config.toml
arch = "resnet"
model = "sound classifier"
dataset = "acted Russian speech (Dusha)"
train_examples = 26041
gain_aug_db = 6
time_shift_ms = 50
n_mels = 64
hop_length = 320
input = "log_mel"
spec_augment = true
win_length = 400
targets = ["emotion"]
num_classes = 4
norm = "groupnorm"
activation = "gelu"
weight_standardization = false
depths = [2, 3, 3]
kernel_size = 3
stem = "deep"
avg_pool_shortcut = false
widths = [64, 112, 192]
loss = "cross_entropy"
init = "orthogonal"
residual_init = "none"
optimizer = "adamw"
lr = 0.0029
beta1 = 0.9
beta2 = 0.95
eps = 1e-08
ema_decay = 0.995
magnitude_pruning = 0.3
steps = 14400
batch_size = 128
epochs = 70.8
lr_schedule = "cosine"
final_lr_fraction = 0.01
warmup_steps = 720
weight_decay = 0.2
Rows from block 3 of a small sound classifier, named by matrix and row number. Rows with one number belong to one channel. Each number is 128 + 32 x the weight over its row's rms, rounded and kept within 0 to 255. All counts start at 0. Numbers have three digits each.
Before each channel's rows are labels from the 100 clips, of 14976, where the channel reaches its highest value: "top examples" is what is common among them. Only what is clearly more common there than usual is listed. The data: acted Russian speech (Dusha). In brackets: how many of the 100.
# convs0: first 3x3 conv (model.blocks.3.convs.0.weight, 112x112x3x3, each kernel summed), inputs 0-111
# convs1: second 3x3 conv (model.blocks.3.convs.1.weight, 112x112x3x3, transposed, each kernel summed), outputs 0-111

top examples: emotion: angry (42)
convs0.44:066092102138139176152101051133123121128139137085088083042095134112170157121110079128107083095110144073112220130120121131093103129053141121172127151093122161139073123090120151088113158125102063128139078095122137136091155141124113148146116100097089127140137128136104114095067125041112066124120160126086118118139098117106095131166143175129
convs1.44:101110104136085139124145137114110138132125094061089080132121121123122112090127121102121090111106140053171133136114090161110162173094158104153135091122159092094128152176106139115120116109153135105125083085091161122165173070216208176129112160135171104080066084120081112142196094111139094168166125183155140164122158152122155143136098060107

top examples: emotion: neutral (65)
convs0.77:133102118112056108090171133125083120131145086089047124142130092156123078162113070101108152146192081151097088124068077093149113137120147165142113107124118108162123126062114094089111109130136151108127066114084170099132143084163143134164115097129093099116089105140148125155080062148126103097089053137150078131099082064110114082132110144101
convs1.77:169145116176162164158130155176196136135106151133158141128134064153132154165171176100193075146128225121093132169079114101139158139122120147105131143191135143154169143116184115116115136105109130150126121163139121100210168092116096115142129105055130159095063149114190106171123115103118128123146150173132142141193123135108080069140131150139

top examples: emotion: sad (62)
convs0.76:148092154123104129067128118099047146139113097099099162110135149145086085146071135093138103127130130167103172104095023133138150151125104155115094116096126170102122151089104131154139173087124151146138112183087122179098149066107133101156124235152103121180130142113121160154087140124154129116109140085155083135078117213135145165154106116148
convs1.76:091144094129110084096139160084086121103141122147121095120099118101114121153177116138125141112061089106048104069112111161132103124110139143087136134122079081082138163169108156114163130102066173129113114099130057110123110130033141062096090068117088138095104169040127082120134137123122103134109102085124100147169140146108171124073149119153

top examples: emotion: angry (50)
convs0.13:109098088158081162080147090139146146127115049105114121045115105111068092163117084122162147132127131118152187153129129126141153178122158174120203121091160120156125119107082136132136154166129146098080114148134107145165146143159083165111080124109056114155130076150091173099106126080126139097046129079104119119152155154156045157130114126099
convs1.13:116155084051146150094108091129153122180128094171111091145095139147044117100103130135146103124089140097073149175042158153126098176116135108112143100112126104128093198132118110093146116145123164117056108153104065096157167107142179100099095095071160127147121107101130125084134131124121142094134134144078093083098114154127073090060164105112

top examples: emotion: sad (56)
convs0.37:162080146135120146112110123100161168170169159084095141125155118229111058138124106051149133181141094150091134119104081130159158075084118128061108119092151149164121138095120125146085122097127158136105139125089138125101141039175106101108101121084100129113114141089133120152099160118138196143069062104115088124116089138168109127158077104128
convs1.37:165090130139147141159111118109114094049140144155148079094091099134122127115160048075086130123086145107169163123130111120105120160089108134114134112149072103110118190131099072095121131117152142108134155122100127146101132122021142125129091103100083105109092137101101093131109107138086116093141058125158061146102079151089148034093099082123

top examples: emotion: sad (58)
convs0.65:111041139128092162109123057046091136094148118102078138074108107161082097138073062134137144182123159130108178129124147169164175105131084152143104196107111133147121082134138139145174150114103153150128158139134175147143132141143123118137088206119108139156073139125150115166142117104135135062105108139159123073105121170048103132126104112089
convs1.65:066133085125142128150127074058122124124113087114141133141139114104099175118105179115129113127055113149128074086116173092161130093127116025090140118123129111165158131079119081128109119096158063081115082088113092123104109121149184103138115106136091011045128161137113109105085127154129147092156131112123136096129115131129105157138096102130

top examples: emotion: neutral (64)
convs0.47:193163096130058102108131149070157115142125098085107170135151102045112104090162082125146135148128102127108118170132076183122141066116142105148043103118119060128169059114114119142149102165167173153131090223102155121160148134134128143137115142126087120126098078156108176144126129117129119129093138090148125089129121144101094153055089121137
convs1.47:118127134164162180083126113091094123139130113167130086122089108131132052138088062136163118203110161123100159205154153113153111136110151147126128085184109129150144166141150078142136122110138171136114088092127237078164139127113192141049104097100098148093127119170138118101118115145083140123113118072118172138155169116123145145117105074090

top examples: emotion: sad (68)
convs0.56:102132156172076130163094104127158126142164097144122111113086106166097105222127091080129092063138102141157185129123109140146125132105156165112077165152143083149113092092069153176105161084083070121086110154109160142166195118097155134134107148144133118091105091121081126135110141056142155111092099094099119073102119162108110122140088050116
convs1.56:144083093093108132046125143152067168101105093126134124109162128091091131138071070070168128182069116130089172152146111135144086163100137186171124137184111143063110123166106096103122127119164134126158099132153157185129159133075176136100119132061120121118121157132160128113085119170139065102209120072099140091107135123153165120119103119146

top examples: emotion: positive (49)
convs0.51:128088124155072103075092060114049159160203076108072143117151064123087113154097216148101129081161129127140157093141148155138112142120122127130121113100125088130119132107154095147133120112107120152086155142060187138137156139085120174134122140103147111128143155101114175150091129111157108130066127094138148146154102159122073205146111107058
convs1.51:091103127100096129071092108106103123126118092151136090153125142126093107099101095083126132094117051162094114060118100114118117121131127155096079153176117156117067152102168140122125120110154072137172066120178163087085122145117162117050089092120168103109108080050111127110083143079136102123066122102080088092132153166106129173086145117087

top examples: emotion: sad (56)
convs0.2:125134095068079077114130151083135152158150106127088170143137128115094068132114092075117185120157082152113116117102164077099154071145090134107135067108102103129143140109127126122122123140086140100104136143119140108149091156147100149113087135109105059096080101137112108113083099131096100120095052109133088067099126116045071111083062104058
convs1.2:156159130160201147146144135147149149121104161115207147124107119125141197144139187157146104126110191161127108122090102090176170131157067111104118133169167147178134172146114121166111173075125104105105136142191169132202163100205151117176128159148118164110113120097161131110124111159116160082162207154145082138153135128117144106121137187154

top examples: emotion: sad (67)
convs0.85:083089163117075102163136080117122144125147090120073096067106111158122122138082102072125150167119115101117105092144101130126162126076164177199163146064155119138103117100113130129116124153138147141098131141129090126071145149176099198140110106089074160173123107130067111123123163161110134082091185065118175135149108107073125060162088141093
convs1.85:140161132108139107108128112126160028116128135130104082122079132138071157117178106115100120098136157123120104141065089094085124178115167122141067141124133124107102158144138114105113144136168112076110149114150124104105154102093190111116085165091129057110074104119154105082102028085096121157159171169111065164089124127057111092122105121125

top examples: emotion: neutral (61)
convs0.3:155138125055128129111085154071132116141088117119112141156145137100162129132125146118058097084118016126132112156147125102055119072117074119123097110071084045116139133100123113166150103098122166113138085161068175120113094099115166143054104148136132086127127094139105139163156177083172087163113100102119109103138101122124125109078106113111
convs1.3:094123126109081123100098152145120116145139099105133149109139096086065095160119138067093143180135155084081197113204147111132154067183112092120110187145127106116157143196103101135083146100170132077141086061145200160145117108128120150082164111108164165099134091126122079139117110141126111127090143101144155130055112134099082159182099125150

top examples: emotion: angry (49)
convs0.60:149083037083121080089041124128085113105123124075103078086118095119137175130073101159111144104110154094130137120121081144098071137122096125166189108056119130143121152129061125203179130094148151120148062169144127158139144122164148105122134141143153130123153106072132148076084149054112133137118158152108113115112124157132092169119142138136
convs1.60:137150135099137160090091085147134132081089102121072073119127087102139055088109116107113109200105144097107183170129104123114094137115122111119145103074077166117121115106089110141095154173149156136078088084094164124181140123108184147075166127139168143208074096134103120138141134123132070134152045120087153114117124074100118112144134070107

top examples: emotion: sad (59)
convs0.73:068112151042111105123117109098112073056125138072155126094105090155077099160095111098083132134137085054114179103159119134124151115142127090136124177105094135105123105146106122105145086137124068093134112063124130110116110101137108104125148165151133124121129157132125068153143080107097100111130104142088122131136071040131133051161119078058
convs1.73:143116085107129146140135096112146151095145120138123101126135115111078135098109163055128132104116128158154148177156136127144134188104165148093136105151132154141101167102125109080101158129099087057116156043154182161131142155166170131171107158087120089023126130153081114110106097145061128140192133122147124135085146147038120127130119193175

top examples: emotion: angry (54)
convs0.75:082087134092083078094065128144134145114171147056070105094171090130171120090135075131071176111119044105128133140096132139113159082141097063152123093063129147111138084129114090122136170143153131157131189100097124154074167137101154129097123128069129118130117129141149050160134126104138147146106118132075117125119117068104136110129111057134
convs1.75:122107116089135139115160106126173064081109119108105161097132116138063149193162172168171060165100114101109139177140145125106146175114152159101116143082126153138098134100092133138077154073085170087076079095107149131151167091153193117141099168180109087134071096136107130149097049138084144098153184093140115141071148140123106140140122129137

top examples: emotion: neutral (69)
convs0.34:164129162205077212136137097101130159142164088169122138111124085132104111095124118131192089151152115089117159141159134207152143114096138138158159120153167096152117083123152142135109126137114154196112139179114157128137122115136118146101151220139129122157066086129078188115168173135148132081108146059120107118153145186125155160123061142105
convs1.34:077119063172100142115155131066130121121153143069117105032098145130147157151148139085104128115093115104098113131088146118142118115108115081040129134117146161085109147097058149059099124079144101096098087117126171064104069131122133090108126115115129086079117129092106097084133153114124148084107110103111078106145064140095120091115076097103

top examples: emotion: angry (43)
convs0.39:077125136110119158114098156060127117109159094133140128123123126088130102142085092111076148145122069086061160118171060202144166069143098134230105123114099086124156144133127112140139142076138135120111059074115161128077029123122087113116100152163110119123119159122115100132189129106111108123114071121154168130147107085133157124119121127093
convs1.39:105149111132095131110124090089115142137135109078114138099169166107028126143130159116129142142106131110141161110118151110132107157140132085071115120076121125128132132094131125108061151159134086122120130116133201140132114100157182100157133089129133055142098128131110134102040086157111102108147176075167098109138083139077000160155120122155

top examples: emotion: angry (44)
convs0.9:100137125104150103148147099099148105103141121073074092078112138085183171081144095179046094061098101121152093138124123078087061049059108091090087063069124108086095088074123114128145118151130111119141143120103111122129140171105101152116093110112125111091127121112101151120061121071130080130150144171109106155167138109114132135116139118119
convs1.9:117102125133119157138076136112141112129119118092115086103122140087086176184143153161192094151101149056102157134174101154075170133093157088172119133106108149114106199123114200137098171063145192144147082146154165130202126105180158100142145125145126146143104133151096159114142088140103049083169162089100129100081145124126124140143143080158