Weights of a small sound classifier.
Model: 2.69M parameters, arch resnet, norm groupnorm, depths [2, 3, 3].
Training: adamw at rate 0.0029, 14400 steps, batches of 128, held-out accuracy 76%.
Data: trained on acted Russian speech (Dusha), 26041 training examples, 70.8 epochs.
Rows from block 3, named by matrix and row number. Rows with one number belong to one channel. Each number is 128 + 24 x the weight over its row's rms, rounded and kept within 0 to 255. All counts start at 0. After the name is the row's rms in percent of the matrix's.
# convs0: first 3x3 conv (model.blocks.3.convs.0.weight, 112x112x3x3), inputs 0-18, a 3x3 kernel for each
# convs1: second 3x3 conv (model.blocks.3.convs.1.weight, 112x112x3x3, transposed), outputs 0-18, a 3x3 kernel for each
convs0.45 100 [156 128 137 171 132 132 131 124 179 140 128 136 120 115 128 128 147 152 128 128  81 128 137 128  90 128 128 128 151 112 128 102 134 139 128 128  90 128 127 128 112 128 128 140 128 168 128 110 128  97 157 147 128 128 128 128 129 114 105 128 144 128 139 128  87  97  90 116 125  76 190 189 107 128  94 128 128 105 116 128 158 161  65  76 128 128 131  65 112 128 102 112 151 150 145 142 161 162 145 105 128 128 128 147 143 138 152 151  86  94 128 132 125 128 136 137 146 114 100 108 140 142 149 128 168 167 109  77 128 165 128 141 158 128 128 116 115 128  43 128 171  54 128 165 120 128 113  45 128 128  59 165 138 108 100  92 128 136 128 124 130 128 128 128 133 121 135 128 128 128 147]
convs0.46 103 [128 136 152 139 138 122 170 149 105 137 154 152 128 102 135 158  87 115 118 161 160 100 112 115 114 128 128 128 128 150 140 154 157 128 153 173  89 123 155 126 129  84 128 126 116 139 169 172 128 173 162 194 176 150 183 154 128 148 128 128 128 108 106 128 110 137 128 132  80 109  89  24 128 128 128 128 138 147 139 114  87  41  89 128  70 112 128  85  95 121 116 128 145 112 114 151 131 145 140 147 151 143 128 128 147 155 128 128 135 145 164 141 128 128 173 128 128 130 128 139 128 128 121 153 128 116 150 136 114 100 128 124 129 128  73 127 128 151 115 128 143 128  97  87 132 176 128 128  94 129 121 107  99 127 124 128 125 128 132 128 128 107 101 128 164 103  83 134 154 102  82]
convs0.47 097 [174 156 128 173 154 110 172 154 128 154 128 128 163 128 110 168 151 128 128 143 148 110  61 129 105  98 131 136 111  93 128 138 128 160 133 130 128  98 121 112  92  66 113 113  96  75 128 128 179 140  80 130 144  70 118 128 128 159 128 100 128 128  74 113 147 122 128 118 104 173 128 128 132 128 128 128 128 128 170 144 128 139 127  85  63  75  93 128 128 139 129 120 113 152 141 128 172 156 128 128 128 128 128 128 128 128 125  92 116 136 118 144 154 128 145 128 126 128 143 123  96 137 132 128 128 128 128 128 138  86 108 113 119 129 114 128 101  91 128 101 115 128 128 102 118 128 128 143 128 112 148 128  57 128 125 151 112 156 151 152 158 146 128 135 128 128 128 128 128 133 139]
convs0.48 095 [128 162 128 125 128 132 153 108 100 130 144 114 128 155 124  93 105 128 113 128  73 130 110 114 128  86 106 128 128 128 128 128 128 128 137 128 134 128 135 121 142 128 101 124 128 152 129 128 128 128 101 157 114 103 128 128 128 128 133 128 115 121 115 145 128 148  49  52  88  79  39 128 128 156 128 130 139 113 170 124 130 122  87 129 128 128 132 135 105 128 128 143 128 128 139 128 128 150 128 128 153 129 128 103 113 128 128 128 129 146 128 117 128 118 130 105 128 128 138 128 128 140 142 135 128 171 150 165 147  82 135 149 139  92 128 128 118 121 133 130 140 128  91 115 184 132 104 167 128  81 104  79  99 156 149 162  97 128 102 143 129 161 139 161 128 104 132 119 138 128 128]
convs1.45 097 [128  83 120 177 128 135 147 128 128  84 126 128  76  97 128 109 128 136 116 101 166 149 143 128 204 168 128 128 142 153 123 112  98 104  95 117 128  89  88 135 174 128 156 136 128 128 148 124 102 128 136  65 174 167 124 128 128 100 128 128 132 148 139  97 150 128 153 124 128 203 128  81 106 128 117 170 185 128 189 159 110  93  80 141 126 182 176 128 128 103  95 126 128 101 128 105 128 168 128 106 128 110 131 128 160  92 128 128 128 128  79 101 138 130 160 133 106  88 128 165 139 140 128 128 128 128 125 100 128 128 128 128 164 130 128 115  65 128 125 128 128 137 100 113 107 128 128 169 160 128 145 145 144 111 152 152 135 128 128 128 127 132 128 128 128 132 132 131  81  97  73]
convs1.46 106 [154 128 128 133 128 128  83 128 110 128 140 129 164 138 141 112 121 128 153 128 144 160 128 139 134 128 123 149 150 141 149 164 148 157 179 117 147 138 112 128 136 128 128 153 105 128 133 168 128 151 128 185 180 138 123 111 128 128 128  88 128 104  82 128 151 128  83 128 147 128 128 136 128 141 116 164 128 127 121 101 128 114 115 128 129 126 128 115 128 123 129 136  55 181 130  78 151 137  86 104 128 138 135 128 122 160 143 128 128 176 128 107 112 128 115  96 105 123 132 128 128  80 153  70  92 160 124 147 128 140 128 128 139 163 118 128 128  87 112 125 128  74 105 124  72 153 157 135 181 133  59 128 117  90  95 120  75 112 128  61 116  85 128  84 128  99 128 128 110 145 107]
convs1.47 097 [137 112  78 152 128 128 132 125 128 118 128 128 128 122 145 128 124 128 164 161 128  86  95 152 128 128 128 136 176 128 109 142 158 132 138 144 120 136 115 183 179 173  90 120 141 128 128 172 137 162 165 134 125 161 145 128 128  97 105 128  83  72 128 122 128  80 145 128 108 137 164 133 108 128 134 134 116 128 118 128 114 163 110  86 157  96  67 103 128 127  81 106 128 113 106 128 131 128 126 128 132 131  71 124 127 127 128 169 112 128 115 144 160 128 128 128 141 128 117 136 128 128 106 128  99 187 128 128  91 158 128  94 140 147  91 182 164 128 157 106 128 108 143 156 135 148 128 125 125 128  89 128 154 128  93  78 128 128 128  75 103 161 128 128 132 141 128  97 128 122 128]
convs1.48 097 [128 128  98 128 128 109 122 128  91 132 128 112 116 128 144 128  85 128 140 128 128 128 128 166 147 113 128 128  85 128 128 128 105 107 121 125 181 158 114 153 120 131 103 100  82  73 112 160  69 117 115 166 178 166  68 118 119 104 128 153  90  82 118 128 117 128 142 118 118 156 151 128  68 106 128 109 108 138 149 128 124 128 142  87 128 175 113 103 159 128 146  82 128 128 128 128 128 140 151 160 139 154 149 103 142 158 147 155 128 121 137 123  86 128 128  97  79 134  83  86 151 128 114 128 121 136 138 128 133 128 130 104 100 136 143 132 103 128 128 105 123  92  82 110  97 130 128 113 128 127 106  40  61 165 107 101 123 100 102 113 128 102 142 152 130 133 128 128 116  94 109]